config.toml
dataset = "Sentinel-2 satellite tiles (TerraMesh)"
image_size = 24
targets = ["main land cover"]
norm = "rmsnorm"
hidden_act = "silu"
mlp_ratio = 4
patch_size = [2, 2]
loss = "cross_entropy"
head_dropout = 0.1
learning_rate = 0.0024
beta2 = 0.999
magnitude_pruning = 0.3
warmup_steps = 4240
weight_decay = 0.03
Rows from block 2, named by matrix and row number. Rows with one number belong to one neuron. Each number is 128 + 24 x the weight over its row's rms, rounded and kept within 0 to 255. All counts start at 0. Numbers have three digits each. After the name is the row's rms in percent of the matrix's.
# fc1: MLP up (model.blocks.2.mlp.fc1.weight, 768x192), inputs 0-47
# fc2: MLP down (model.blocks.2.mlp.fc2.weight, 192x768, transposed), outputs 0-47
fc1.342 125:146118136144128123099121098114100134128128138110106150114180116174128128133128139166139149147104166083148114178109142128128151147133077128158089
fc2.342 130:137128163128151128159074122171145126199125128126149105136095154116085137146146150115109121118115143171121129128126104159154102103110140091122179
fc1.343 127:171128106156114142120128155109099128148140130092111128128208108175120128140128172122164178162108190108128106174128131116120124128111109140172080
fc2.343 147:137090160120128128145092133130126140156126143127158128101098136116128145159173111108098128104128122156136160128128094153109128110088128099128161
fc1.344 088:154128104128128137128128128161169128201128184112175103126148194149128128170135129128204128150128144128126122155128128113147151128106128156128102
fc2.344 071:128128100162106096144186130128128091104128166128141095132175135107128138103148133095139128128147153094174128070128089106110154109175128111128187
fc1.345 088:171086128129152151107178128128087087179092109128098128128088128128117157111127137176178103128097184068169096128128128114112130118126129130162121
fc2.345 065:062106151205127140143107128106128128128096128128094128128116109165175128128119091128105128104136128128098128128141145128128128128128097128184128
fc1.346 112:128128127128155128181128128128111147165125147128109168161121128128135090152154152128142128167088171128122118143128138128149179128128158128128139
fc2.346 096:076128101092126111092112045128127117118130099128103169098133110128092129136128128128085116128152125128134134102120159128122085099128175143187128
fc1.347 114:155108146128123128105195117152098091128094128128128138092128128109166140111107113174159128128122154074146108133128129114136118128128128128153121
fc2.347 110:112112123152128173134128154089166146164086145107128135155158128154177128128098128128128136090099122128128142128141137160155128131148132128155128
fc1.348 086:161128113128172104117153129124128128128102128158128128137128062113157128102128113197194132105128125128186128133114144105128136128128128140121128
fc2.348 081:107086103168080119170108093128149155128101128105108128108114128154156126104095128128128128088136106093128107160128092128137128162128133097128128
fc1.349 069:185081128128161119105099128128115131128124099091166123080129128128144102128095157087168135133133128108119096114128128128163128114114106128128121
fc2.349 072:128139127154128169131137125128128155161094131137128128189124128168154128128109136120147128128128154148087174161129155128133132128128110128131108
fc1.350 109:128105172105170121128179128122128117127128111143128128149142128128121138109128085132111161124128118115161136180161193147128135164112109140114111
fc2.350 117:086095141128147145097128140033152135140128119124154116115133103152135110127088131111112119154100127128096116129065166128165128120128105146102141
fc1.351 097:113128180128128147175137158128114140128128128128143128128181050128128130128197112127078128128128128128128128139143128183133091147128112133143128
fc2.351 076:128122165128128115114127128128150119128115122177128103171128140126119115132143128163134162119160128110182163085133170128096119114148128147184193
fc1.352 102:129128189153145128171122128112128128145104116128096153128128128180107124115113151128147163149142184128133128136146128164120093147125152128166128
fc2.352 081:128101119128086128123150115125128094121119160128106128095076086132105131121111128128105109131120144128128124153090118079128110131128127137131123
fc1.353 111:156093107135125094119193117102084117129095078145147144118160086112118139147179138153106128146117149126148128098128151128145138170095080102128119
fc2.353 119:160128128124110126132079128147102108113108155119131136178129132128163143111128124126109135132075128138118163076125112119099116097119128107133093
fc1.354 110:150106128154126128126173128128051105167146142128128160072162125128144146137108123152109128141116128098128103129128128123129128154092144177128109
fc2.354 113:167131108129128105133054157102118139128053172129134132176128153182137125120121128095101106135105128128128168128128128101128136128137104105088087
fc1.355 125:153128144181104101209170128128175117137121102166126128122088128128147130128128154158108128133147150128128149115183116128115111140147139132164136
fc2.355 121:118107151138136127128085133106132128094093128128103128128142096124156130136110117128128138124121128124070128065128098141097117096169136116166116
fc1.356 113:152126151163169128115103148128128142110151109079128128106113162128128099182159093097163148123115128128078098128143128143128124130104121091163099
fc2.356 118:128128151097128144117123128131143144070099128117128163111128105137134152128079128136125165128087128084128108116106128161148128139098124153121123
fc1.357 109:165135151128148163168128130103110160145154101154177128135128125148172170128128128128154152136099143116107111128153128128122159157129121136103096
fc2.357 107:147131109128128107103135108128125160136063098137150124088160180091128128131126153137105098092122122186122147181128128133135114118128128101116128
fc1.358 110:139072156155158128100112154090128093128128116099108099113128095152103102116118139113149144128119182128127120128128108128150124128128103140196090
fc2.358 109:083152128128128128172177137128087143167118141146128112162115128117128112128128161128114101128128150161081105183128118128130122128166128139128128
fc1.359 049:128128169109153128128126124153128128128128151128084089128128105171128146101105088154138111153101180115157138121156096177141128128128128173128144
fc2.359 051:093105136128128089133142113128093128128117128128105160056128168128128128090131102128134138130169141158128088128151128092102128128128128130166128
fc1.360 048:160128128128128128128092128128103110071128128128128128128128114129128101128131128128145133158128128128128107128128106154168110119128128130128128
fc2.360 042:061128158128104128146159041128128107128128128128092139119128128152176128128128128140128173135128128128128128121128125128114128128128132153128183
fc1.361 041:128115128160128128128119149128128130128114128128108128125166128172126128133071066120128144128136086187124128125167146134128128109127128128147096
fc2.361 049:128128128080066150113128091154128128095128128136138128107128075128128137128132128128159128127128148064128128128128154151129066144097128128098123
fc1.362 136:164128159148128146139128128089181136128134128146128104157187130134128160127146137095129128140128144128076098128128102126104150116105105128178107
fc2.362 164:154126128126128132127125140142094128108100092092121186117083123123118133136125120152114128122115130128140157100128167114139106135137074194128153
fc1.363 093:144128170128213157128144128128128128128115092128117164139154128164100178122128128128144166127129128079185128152178169128128085128126091168145128
fc2.363 073:065128152087128146128128151101128128145128128097100128146129093128131130098128128128077128118080158092099128137102164101128128150165129074176101
fc1.364 116:139091140178118100142119128138128091128128093128098153141156094139094152105127162128137179139128198085155128182110128131128115128093129124149128
fc2.364 108:120150153128082131116110136104151087130125114099117128114104089132128128128139132072112128124077128115086163136073121112134133128130136096128096
fc1.365 099:190118126128155136112098120093128128166128128071165128128128128139169109181083116089128151141128128129101080124123091105128149128137128137113128
fc2.365 095:120096097102137128128167108105162102144094099128137126128127104154128132154129128116128139103154128113128180180133136155162150118128096128182121
fc1.366 097:142102128140156129121108128128117128158128112104128128078201064129128184128191137140128151128084128090120128151108128152128115100086124128137069
fc2.366 103:105141106146111078128093145132128128094128145090112127171128128132140135128137149105174128152128154160124107103154142125137128100128128099119182
fc1.367 083:162098128128178178129120137152134102159128098155104128171128137141090146128120127088128149128107123099150139156143157103139131111158128128120140
fc2.367 088:129154115102122092069162128105112139144128128079128099088167068124128138108100143123123128117094128170097163125100165128128128127128128124176086
fc1.368 121:159113118168128155145128154156127094128143128153128125106128129128139178178173128175134128128130128128128123092152120118117076128121087128207144
fc2.368 107:099170161141128139081182197124143116128149128139128170131133202103152102128121158110077134128194116128117128137122107152092128112121119128077145
fc1.369 030:128128128103128180128104128128223128118128128131128128140128128073128128128128163128135100128102159118128128158158128120129128128128128128116102
fc2.369 028:147083120128133083159128128128126100128173128128128131147128134128058128128112135128128128128128128128106154128166124159128140124128128128125136
fc1.370 108:152111135128131164134150139128064101140120117128088139185128139128111137128128131145128129128080149099154105127133163119128184128150143128105135
fc2.370 113:108128107119107098128138098128131128164128067114128113096128128145115096135127141125057122100169128165128128143126102128144076118105142145100146
fc1.371 136:161140128178111128175127175142154154128127128149131158128124138159128085133128193101149147155156181170132113139154160133134137128150128129147165
fc2.371 134:154111127128128128057079145128125134075143085099128141184140091139128128172164128139140134122117100143128153117139116154137128123118128095134128
fc1.372 137:168140128188128127128114128117122150116116123128119171128180128150128128168128154128155158150116128107128111178114141133128131128117095150184081
fc2.372 152:128128183128164123139086131143156128128101140138151128141123128136128128154133128130098128128145144154141156048128073142128128117097143128121205
fc1.373 097:172128128127143141140151169126128162225128154100134153128128130135137085143142139153128139149128150128128128163188151121128136155121168184128119
fc2.373 099:130126119152177128076128128113087128128121150138094128128128060158153089128114163128125118145128128157132128116111143128128128077153112142146134
fc1.374 070:119125128128138154131128107160093157128128128144128128132128128128128153128191175128139107128125128128128128128135171138174127158128128157112110
fc2.374 055:128120073128134090128128094086178128137204128126058128128121128128089152128112097160128128128128128128128128128086128164150128128148108128128128
fc1.375 100:163149128154125128128128121128128128165165128128125115130164119128120135142140147111138128129178145146106128128118092139128076128093085145143129
fc2.375 097:080130131128115133112142148127153128128128128128142103165170169128128094106128128140130069110114133128169133148110113128110156128133174100128157
fc1.376 100:147071118143141128128147128128069086171112095128111121128192060138113148111113128128153163132083128086161096177128128098113128128089114128127105
fc2.376 100:056155134124118128162105165086104122133073176097127128168098128128130127131154107101080091156112157139063154132120128134128134128157120078126128
fc1.377 050:125148128098168116128161131088150129128137154128071128139054193138128147128128059180163112127128146130138128128128128107165122128128100128137097
fc2.377 046:109135120144078128140128128129128158130163132128116171077160128137183128077128122128124128128123092072157095128097136128153128135128128128089129
fc1.378 099:148128128128195140156136193123176099153128092152128110152133101128094154101152128085095128128110116128132109140170146128128139113137128141114137
fc2.378 091:100188124094155128086108128146167099179136128128159101139191088128128129092128128117116133092126132128150157128103176108041125128128143128128128
fc1.379 109:164074143128128128077175128128107128128090100130116134136136128115121133142193128155102128128128128112170128128149138128154128143103128106105128
fc2.379 107:130130123194128120136064104085128100128099146075083128140124128129128142078126117139128161128095158118128145077101114116128131128128128120127088
fc1.380 079:178129154091145097093128108128142128130114111112158128095068128112170112137128134128137088128128150103141098129115128136128128094142128103078128
fc2.380 075:128087098161123128128128099095183141128128128128128141128162128162185174128105137128167171128137128118110179158138128136183189148136104157128128
fc1.381 084:162111156128128148071101175104085118114128106106128131108115186128128122128089128128158128128127142128095122108125128128128128128070128133128098
fc2.381 085:153115141128148128128148086128128148128128147128138128128159128163171128174128128111128128171128128136147151155108139148128123138128128136151128
fc1.382 077:128128128154137130154128137161141085150128128167170067128186085128110164128128127128161148128125142107128128166154112098128128128128107128168128
fc2.382 072:070176128128162128128097177128061128176067128117169128174128128113128128113128128126097172128102128086111128124156128089062128093128174086111129
fc1.383 048:128128128128128107188142128128128128187125128140112128128128128192138128128090128128163132126128128128128128126123106111091128133142128154146128
fc2.383 054:101108119128119135128128128128128129128117120128128141090107089141131132089153128164148169104130128113128128128128128128128128151128125163128128
fc1.384 105:128128145128197166128071119117128128171127131102100092128138128153095115128192144096128128128139128128100128128100102136135092086097128128152144
fc2.384 107:128097166114136128175145133128116142158128110127124122150088074111113146136141075131111116073119128160133128045128141137128128124102125092102128
fc1.385 086:172128128128134180122111128127101128178119128128149153128155128115125122128107128095128128128090145128081109132153137110126104128128113125128070
fc2.385 077:165107168128134164129128157128137127114118128128128143148128128142128139128130128128128129128133113128116201128172150141113137145128128128128152
fc1.386 034:133096077153139128128128141159136140183128143125128157128128128128128128128128083128128128128128130128173128128164122128128141128128128118122053
fc2.386 032:156128128128071092209128128092094165129128128128032127128128128128148128128128128128128145128163089103128128126139128124178147128066128128128127
fc1.387 066:084128128168128171128144152152128148166123128150145107139128120128118159111128162128101109078133104148128128152128130128115128132128128128134128
fc2.387 061:118136128128128095134129156096152119128128142128126128128077105092128128128161128147156122140116146128128128076082146143128138128171128077128147
fc1.388 085:160131128129191150153128128115085124187111128117085159179108160128114128153115128128179150128084133128128096128115170112166187122147128138133143
fc2.388 068:106128109128128128139138104128122128128128108088110128146157093128125128128137128118067146080136179133143128119128116120113128128128176128128128
fc1.389 030:144128147128128160069128128128128128162187128128128128128128156128128128099128062139128127124128119128151095090095072128128128104136147128160128
fc2.389 022:062142128128128128128128130128162128102029128107128128128128128128150128128126128169128128128109128108128128128158188128128086128196128128128090
fc1.390 047:140128128128128128169128128128129109144155128128128128128136128091106128130073128128111128098128081117111123162128128097128128128132128142128091
fc2.390 047:067119163094167191163147128098128128115128118128179111165162128126157128128130150128150128128128128083192181121187167102115183136144100128168128
fc1.391 102:183087150128128128128128128101150079128139109151136105128169085138124193128157123100128096131128137128112128104128128128128086128128085119145076
fc2.391 096:099111128128134128128097128110084128107128140111095202123126131155159079122113147128139109111139127087128128105128097041096160140134128123108166
fc1.392 077:166128093162128156128113132128102128128128112127128128137133108113084062118115128128128138128128121125076128139160128106146128128128107131132128
fc2.392 083:112132141148185168104135199098109128128152128128166173182098160107166128128122191112096128123128129098128150128165128141128166123158163128122128
fc1.393 089:165088117123150176128101134128128095185100085115114128151093123118067118128121128133145128114101132128165128144143128114102125106180128147139158
fc2.393 088:078128143151183128153157173124139135157140169125128158171176128128128098112146112140112125091115128144094140152128158128074128167163128102185076
fc1.394 062:179128156118149128068128113115092107151110128080126076080128133122102128143103128128133122128123128128128138137122128128128093083085139130121128
fc2.394 061:128128161135128186153128128128128128136128128155128170126128094144210183145137122128128162128146131125137128065125185128128178161128108163175116
fc1.395 081:099098128128128163141162128128162165176128163136112128161139132128128167145156186169142128128133149124128135161128147084104130168128117166128128
fc2.395 081:134110128128103088139089128077134128128128104128128128175094108073091073118108128138160140128110119128123128095093082128128093104128128119128112
fc1.396 055:139128167068171128128128128087103128128129100124128128128122205128119146111128095128094089118128108128112128146133130128128128122128128112128094
fc2.396 048:065125093153128128061119128143153161121128128128197145128127102181156148128128090128128084128066111128131128128128122143111122165147137172128126
fc1.397 090:128128128128128164138128139157140163138128174128150128146128170128128128175157128128169128128125181128128128155138128140142178128127128162128128
fc2.397 078:159109098117128128137147149139128105128166128094128152104168128105141113152166128035128128159128089038148083129133092141086128128142153128131158
fc1.398 039:094108128128128128152128158128188162128128128128128128165128141129148153128128128128070128128140128128173098128128128102128118195161128128105128
fc2.398 029:128128128128174128128128128128128128090128128128128128128128128112128128116128128128142128128128128128099128101128128128128128092128128102128128
fc1.399 105:162102164127134168138138175128069127134120113122086157160187142139108111147137148128128152134114140128085110155153140132143167145114128128136084
fc2.399 120:115142100128108080096154120166162128140153111128143125092101135141128133137135128089086128114184128121128162144128093130128088128128160152084103
fc1.400 095:166144148128119167128128104127098122128128134176102172160141087127111123128128128106128141128158122125128159138129151112146079128128083140129126
fc2.400 105:086167112128141143087143128128128134148128095128128107109167160112117128126116129132128122110086145140181128167122152137100142148108138114144120
fc1.401 072:153107128106091163069075127128129138094130128112128157128087128112114107108174145128128095120094160128120128130128128127178170128128074128130111
fc2.401 073:128154128140170126146125091128182128175112158128087128120128183116155128136132133128138149124159097102077128159145128158128161128141160128168128
fc1.402 098:173121133128143146067129128119112148156128174116104128172118128128128087130087128107128115128108091170074128106136128128128174109119128123142116
fc2.402 104:128163144134169174123117120099128156128163142152128128158159154153144128153141128128128128144093128128128128128127104188128178099193140133206128
fc1.403 059:114128167160167128181129154128160128113135096128149128128199081128119150128128128128118182193128128153155128169128128152128128128128128128128114
fc2.403 053:109115128128128100128128078107128128128105128125165128110171128128148102128123150165128167144092170116128128128112128128089094141128128141130149
fc1.404 117:135104133141128133108140196128139100158128141136111146139141174128118134156112128120165140119166128128119115123150155132167141152069127165100137
fc2.404 121:227095128107132076140119104074143128169103118123132128169097097175130138139103128100081141138128119146149153128118098116114128128152083112092107
fc1.405 102:182170128099126089131154141128164148166178128133200128090128100177167134128149128097110110138128169128128116103128128128128121128102129198099124
fc2.405 102:097133095128099128053128072140137111159128114128082131143158126158098085128144142126118128089143141128135117150150155124137146104147123139123141
fc1.406 107:112128128125111159153128161128128169128170157128128131128157204128128125187127147128125138128111150178139107150126128128135128141128194128128134
fc2.406 084:128128131084120128148128089128144098128128142098093121119143122104165128116121102128159097128128128081100128108107037138112128089150150115140146
fc1.407 039:128128187129128100101115137092104104104184128128128056101128120128128113125093147116128125128128119128128128128090107128195104128128085128128128
fc2.407 035:034149101128163124132191128128128128097068128128128128124128128167146135128119167128158128128128136188128170128151128134133143135175137097100128
fc1.408 092:169112128121138161173128139158137110173086097128128173158093140128117111128128128167147135128088146128180093128121163112118180134179150128114169
fc2.408 074:064136125128173128136162128128100135184128149098128140118128128128128128112128136133058128106128142129100134128125128109128128147128128117128096
fc1.409 120:157157128128137157148128133142090159164139128109128169099110128147128146140128128146136154113143115109186169128141190128132076162146150175104151
fc2.409 130:134039108154133128128137124086149155096089046126127144111103149079109142152128128167145133140123128118128114116118156137124151094145073133137132
fc1.410 072:121128162156156086192128128147127128128128110105128112118154076129125137106128116159095135128128152113128111169128128128122128128128118130122123
fc2.410 066:131128142128128146107099100128128128128128124128151128121128119126130080128128128128192165102178091114159097061128161131128128144128146119187208
fc1.411 058:128128185123128122069128128128092133082128060102102128107128128128128099119128117089128128128131176141128128099128114221139096105128128133163131
fc2.411 052:088128128128122119131128105156048153180076165174113128066179128128128128118097110128083128128128168122128128155128152128116128128128160128128128
fc1.412 105:165128210119172128098131183128103106132106101177128153128092164128116135113128167100115103107128152100140128113128128128146128127113112121128125
fc2.412 095:119171134164097128094118085128128138145104161161104130128131072151128173145128128116142128103125146157093137097128160126078059187126128128151106
fc1.413 088:128108113149128141128128168128140145128128128128128131128128128141152128184210126165133136166127221128128128115128128128129141141128128128168128
fc2.413 093:128128125103107106120128161128128097128168151119128128177128190069128122166128138115098128130128097116128128142128098161100111088128123123128128
fc1.414 047:128100089141099128144150108128128165128128133156147129121128172128112169128204151179128115089128108116105127128128129104128128142155133140128128
fc2.414 043:142143128144128115128060128120128108140128128128128112186128082075128128128128128128106138106128128098135128128128128128093074074128128094121109
fc1.415 134:172082128114124128123192165128128078128107092152111128160123163161128110151128128132128117137164136138178141128147132128148125128093170128128179
fc2.415 138:141132128128127157128116114146136171117131091110186152099127130121128176150122128149128146133128128128070094088128107108059116176143117130128100
fc1.416 115:171116120148136094136174123135119128127097128128127138128145156124110118153148157156159118128179140128176161128114149128137087115128163129138128
fc2.416 106:106110128171118101176107105120155142082093117124106148126085128105172158128121128146128128117105128090124106128082128128128182131145093133140128
fc1.417 097:163144128128172146128139128117128128155156102162136128130164065128103143119128125096128120128084128132099130133146128128134096128128071133106091
fc2.417 086:097128119128128128115147107104124128152111128161106128139137128138144153066131166128128128095126150109176128090103125111106141099128157098198128
fc1.418 133:157120126167103123186160186128150128116128116169149162128128155174128109131115168100151136178157163143138124128182161118128131128125128135138140
fc2.418 139:207114113128176128089128138114158124066131128083128134166118067136139161192139128147161154112127106155135154108128128159128114128130104096140154
fc1.419 059:154122096128128113128160128130092119128115132141135091100100128128136128128128128194116095128128128105128127123154128073128128116126088155128128
fc2.419 066:126128161139118136094128167131128128162150132137086108130128172128206128128084190085128128125128096112128128114127098166148167130128115129148128
fc1.420 104:172128145131152162162128143123128169157146109148128128128118124135177170134132128128128157125098140116110105128162128122120149166120135138120103
fc2.420 107:138128106128128106083128101133128153134069112128115127083162159100112090131131151142105092084116128178132144128121146128128122128095128115128113
fc1.421 134:146114143178100105174169158142154128120130130166144160128128110128157128154143171154128128163128154123128122110169128128135154141155128151133119
fc2.421 132:175128134146153128115099099128128147120110128129116126126172164128128158164119155128165172128128096128091128074136128121086128128124146071149152
fc1.422 113:169137148159128095191128172139169128153128128135173128128099114121128128128124158110128107131160158137128128114162115141135128109105154137155115
fc2.422 135:124135111128115147116095146104123128122108152128113127107143183128121124114137128101118113125108128158099075103089099173097123157140127104135139
fc1.423 103:149108123167128149125142192128101119128138130145128128091128166099132149128149134128138128105140128128129093163146158131128149152070128106128128
fc2.423 093:109096147114128084128139188097126128140099131124209128129156097151128128118115089098095128124082083126128105134086113128119090109171128087084118
fc1.424 102:186112132119175151128131118111097130174152156151109140163125129117128106161129124103128110128128089176128140109128128146123102134128108151154140
fc2.424 099:146128129128142133098132158102163128128164153128126129152122144128139128125086147122157140176104156163147146128170094118128169121128105120159128
fc1.425 094:139054120128134128112135128131121128176128128128128128128189061128108165108107148153128169128099159075136128180138134099091125128084097134144093
fc2.425 081:089163171128128155168112180094128060128078143105130123150128102124122128128128128103108128126103114128128128128118154128133134128128128075128135
fc1.426 096:169133113091154128080172111112154130154128128128157128128117141128128125155161161095128098126136128150116112119128148112155162108128119128131128
fc2.426 078:128072128214128147114128128092128128156144149128128138149136099132152163128118128128173164143102149128176128128128120178135128090119128120175055
fc1.427 093:167124149128133130106128141128124107140088128128172107128089128109128151128128182122128110128124128072124128114124128128128115120128128118128141
fc2.427 088:128128138185151128128141128100193127128128132128128128138133119185128161147128128128146192128151172139088161141138148168133128128128091145182089
fc1.428 104:183128139128176128106159123128090110124128116111132128136128167125138128199128073128163125147113083109137102128128128117128120114128105105111147
fc2.428 116:128081128111137155099128127114157134088073129128161128098109100137152128126042128128162128118120147128130128128090122119138149139128102153158106
fc1.429 099:178153136150138120140078128128149147184117117106172128104112091144134128163167177128138122137158155110128158116141128124145075128141128140115151
fc2.429 092:102116128175109162120141100154128088140152114145096128128128148128089129128157120141128140128134121116127169098133160128180140102128156128128151
fc1.430 077:185134128129111128080128128128092128124128105128128128122128104086152131128128193128128102120128128097128128105128108128145125124128128128128128
fc2.430 087:195128122183150128128128128082161130128125137128092115128128128165128179159128145128148182125129128128128190128114144177135128134127128128184092
fc1.431 047:110142123166216157128132130128128128219128128157128153117128128128128128134128128187128128128128127128128128155128128128128128159136128128128096
fc2.431 039:086128128128128080128128151106128146128128128140128088128128086126128137060120128128156128128128128128110100128128081094128116145128128128128128
fc1.432 108:140077110147128155128128144108110115137136099107128094128120167188102107174139152120167134194108199127075113128124112113128107121068128119151089
fc2.432 110:126133089125128136141114178126128121099139117115131103176128197098109098141159128103128157154128135113144099199128128123100105093128122128088128
fc1.433 113:131076129150128116128097132084128128147106128092093123114104141128128096118120199127161128136128164128103153128108096112143104100093130144151107
fc2.433 106:140150128128128143128173143128094157144156153128103128132090101128141119107111149135166096128133107150115128148158128104159123134177128142150130
fc1.434 092:139128128128200109179128126128171140128124126133128158128144157181149128158093083128168185174118128128124142142136128128128128128151152120128128
fc2.434 091:107094099128128128136102104126126159086065128101101154108128128158128116104084128128128152128110128068128079104089115117133128126099128166127128
fc1.435 096:153098128142139128128082165166176103158128108134168139129099152128095128143128128128135128139116128095133128154137159123151174095185145148116154
fc2.435 101:121158117128148128103159128113131145142142128128139126089193116119128128108114136128128116120121136163105184144110152128079072164101157128167073
fc1.436 113:137128156128160121128132131128102150122128141118121184123171154186128119174141112160128173181128128140136128165127163149130164167136147172122077
fc2.436 116:119099110128163128128106133096128116112113114083128125077074124128114148148125175110125128168128165180113136128104128110141128105128128165089128
fc1.437 103:152106128148192143128119140128086103180128080128139122115136088135095152133172137174142150125106127105200128136153152128128094128128085150118128
fc2.437 079:028128126128107144152128149123128102137128191099128128175136168123126134128128077128094126144128128100095128128133170128118124132179120102133126
fc1.438 091:177062107128128128112121133110094128154112091116099140128176095166100152128132176128128163154128128083132128169128142114102117139116119118140109
fc2.438 072:089151128128128128141121152128128128119129128089140085143126128128133128128128118063128140128128140137128182110096128092128164082142145118105128
fc1.439 115:128154157141129128140128128169120121120169151151145106126140132128127103177183114108127102146124144146128128102134109180154151107128128171128108
fc2.439 107:185136128128092087142128184148128104049137116157146128076145147083147158149128128128113100128128128128181128123178128101090128128120113106163132
fc1.440 070:155127133148144145163128145128128118128108084128165128128128143172095128113128128128167143128128183068128095128086128128098128119128128133173136
fc2.440 061:072164166128128133128128187134115096154104128176168128128128119142146128128128144128129128124128129128128128128170163128107128142192131117128128
fc1.441 099:187128130132155106117180135128159110148128128128151098121148128140180145131174121136133081136128151110128128100128128128128095085124089128155121
fc2.441 092:114140128128103134128125128174128107081146128096089128128116217096134128133101141118058202128142128128128104157136128128090128128101156139128105
fc1.442 113:163128128166131112128125103063096151128128143128101119128191115128127128128128164136145128125146159128128156140128128128141076122099089167155088
fc2.442 106:110158155128162098152146151153150125128099114150148128136119138098128128123134133128149116075128082133170146108103128129119128151157164080167099
fc1.443 097:197119106134135139155128202128111128208128123094120180109128117126128084128128148133112128128128164128136065128169162124106156128116150158137145
fc2.443 103:096114132141130107105144143093052143120128138108128128128075101141155127154100128116136128118128131112128137100132154103128117128162076136143128
fc1.444 058:164099133136122128146128128128123115128128135122128128128141128147078050141112112117110128129128111128109127128128128128159124100050128128128098
fc2.444 062:106135149128145161114128094128109128089128128162157179128128128128158128128128120128134128128134128083141128110101144176109117151165149140142152
fc1.445 105:176091128128128122140189169128094108128132119167146128098113128111109148122141119156100128128129128128146087103192128128100128161094101128119146
fc2.445 111:148089113147124107128083128120146112128081128148123129128105120153150143158123128128141142133106124128128131105139110150088074123128128127104112
fc1.446 116:162151115128096080137144109088111164143143158109139121107158092106171108137144128132116143139178128165129128113113101128123085132096094167128109
fc2.446 124:124128084093131126092178125140110129128116109128128118117163128111128120136082128156125125105107121154128170162108170128119123143128156116138065
fc1.447 102:163116116128128128128128165128171128164161116165181079123178128144128190142142128107154128138151131110128147147128120128133094088128128125128120
fc2.447 104:092136102148101089144135128120088128093128149091128170128128159113106128074136163103147128112143175128128126128155127101098143128128168112096110
fc1.448 119:158128140122118128155145188100133128111132128128119144140117187173093128128139151089161150165157153147121109128164156128149141145090128126109124
fc2.448 122:145128128163144128093128082094134128080123129128128146153112053143150128213148134162130128110128110152148143137128128128128095128162093135187146
fc1.449 110:158129118093167128096128153148146118192196195128133092156149121173128106150142118105159128128128131128114122159113107128114129082138165170125128
fc2.449 089:128088151166148128128128138103128128114120169128112128112128152128152128128176128073115097128128095088128114128088143161128159059176170106167150
fc1.450 108:152128151139169128128125114113139163190128128128128080092128081128131128108142128128112110113111141128078096095152128128101116108088110153128090
fc2.450 107:084131159128128110109128098102111183155135124128128128128140041122180123128128120144128087077132108172115130128136158153128147150167128128205125
fc1.451 095:172098128134176128171126141166117106185172128118128144090122135148126128128150128131128128128128119110137128124177123142128120130128166184135168
fc2.451 105:134206109145154152164128138133116171128122182136119159125144136127128128074073150123134154114128115144119123103128145110114127150132097148128106
fc1.452 119:162144116162101128155165167101128147139128128136117132128159123125147142149108134128128136152128179169128128118166142115128128145119155128129128
fc2.452 109:109125128092128128127085128121100128080098127140134126124128128057137128161125105158185120106071057128130166117120128128116114134133136094130078
fc1.453 124:144110128151146153128110134128112128106161108128142094108152105124128154128130128160128157128104120093168121178111142128128099105114094151148104
fc2.453 141:186145155131165128128133148150131107151092132122157134162088145128117150160110140120118136150163149149143090112108155148153085125128130119089146
fc1.454 092:093125142101128169176128209128171128118128149128149149143143128164162156128157101128091128150132129185169096128128128155122167170180128165128128
fc2.454 100:141103109128122095116128128128128112128128126070128132089128128085105107128128103128128098157083112104105107093057085128128090128128128128088114
fc1.455 100:155080128142132128131128128128128103174128165128117128128162188166116133179111141109128148175154147128119120155128131128139128128109168150116128
fc2.455 099:178091128142128048135133084023112121094135128108151136141130088151128128128115153127119119128128156153128185074120066102134128083173091126128126
fc1.456 094:156096095141148128128133128113128128158128116138177128128109093083128093128128181128128116108090128098118128163150161090128159129128128128128081
fc2.456 096:128109135156174128070088128093119136162193128128102114175128142128164097143128182128130128169128112140128128108160128165128142107151128128141128
fc1.457 141:131118129177184147109091179075128125161156142075093172120122100135102128112165142119135128103113139116099124128106120147166150128128128141195109
fc2.457 142:109170105115151155145135128132141132139128115109128137128138128105132124128128121176138133101108128134132128128128125164157125092185166115182150
fc1.458 091:181116128125150115128128152170128102143128128136124128128107146156109103128132116137133124128113134106195129167128148128172156086152165167104155
fc2.458 091:116169126128121128121142128080096177128098115173126120112161130119104128093128158102128113117128158158125150128128128128103072160100128096128109
fc1.459 113:167126121166128101129128128128128140120128128128160120105127085128128083128128153126107136134109128124128128162128158113123152129118128128143089
fc2.459 118:115128170143172128100058128117128128128128161094109105159128147128126142154102157128151153128128155128121169105140107128128128128144128128130155
fc1.460 074:128128128128125128128128128156128128129128131155128155128121128128155167164128128178128128144128151128128128128150137102151147154172128164073128
fc2.460 075:128128128128128095152111119128115113143128128128077119129142175128128128109128123132160119120128105128128128112128070128118110128125126128110128
fc1.461 098:086128153128147158190163187136166166128151145146128155155128109138148166128174128128128153128128128128187132128128152149128128170128170144113168
fc2.461 100:128098085080117128128097127128151091169128109128128128125122128065104089132120128128144142128104128105109110110078077128113075094128128120098128
fc1.462 058:099093178172183118194128128128128128121128127129105128128139128142128128128112137128128163154128155191156128147128145152128128128157128128133154
fc2.462 063:152111090142053104132128143105071128137128128128069164118128128095091118106118133140145125172104128106128077107091080126128105128140130156096131
fc1.463 126:139112140128128160151137147120067099128122128154080172181128150128098121127128152120150138155086170099132118153134169128128176128160132128109124
fc2.463 124:094128111099136090090162102128156128128136063105137108072148112141123107128135157128091128112166144154128152128128115128128090128110143165113137
fc1.464 103:136113128175128154086131164090128111128155122112102137115146131131128149170147109128148121128128128124131129092128125128174107136100083157213118
fc2.464 094:149166108115128144116129125180120123115145110094128128128136164133133113128104166132102146128151134147104117157128125128139075128151142127098122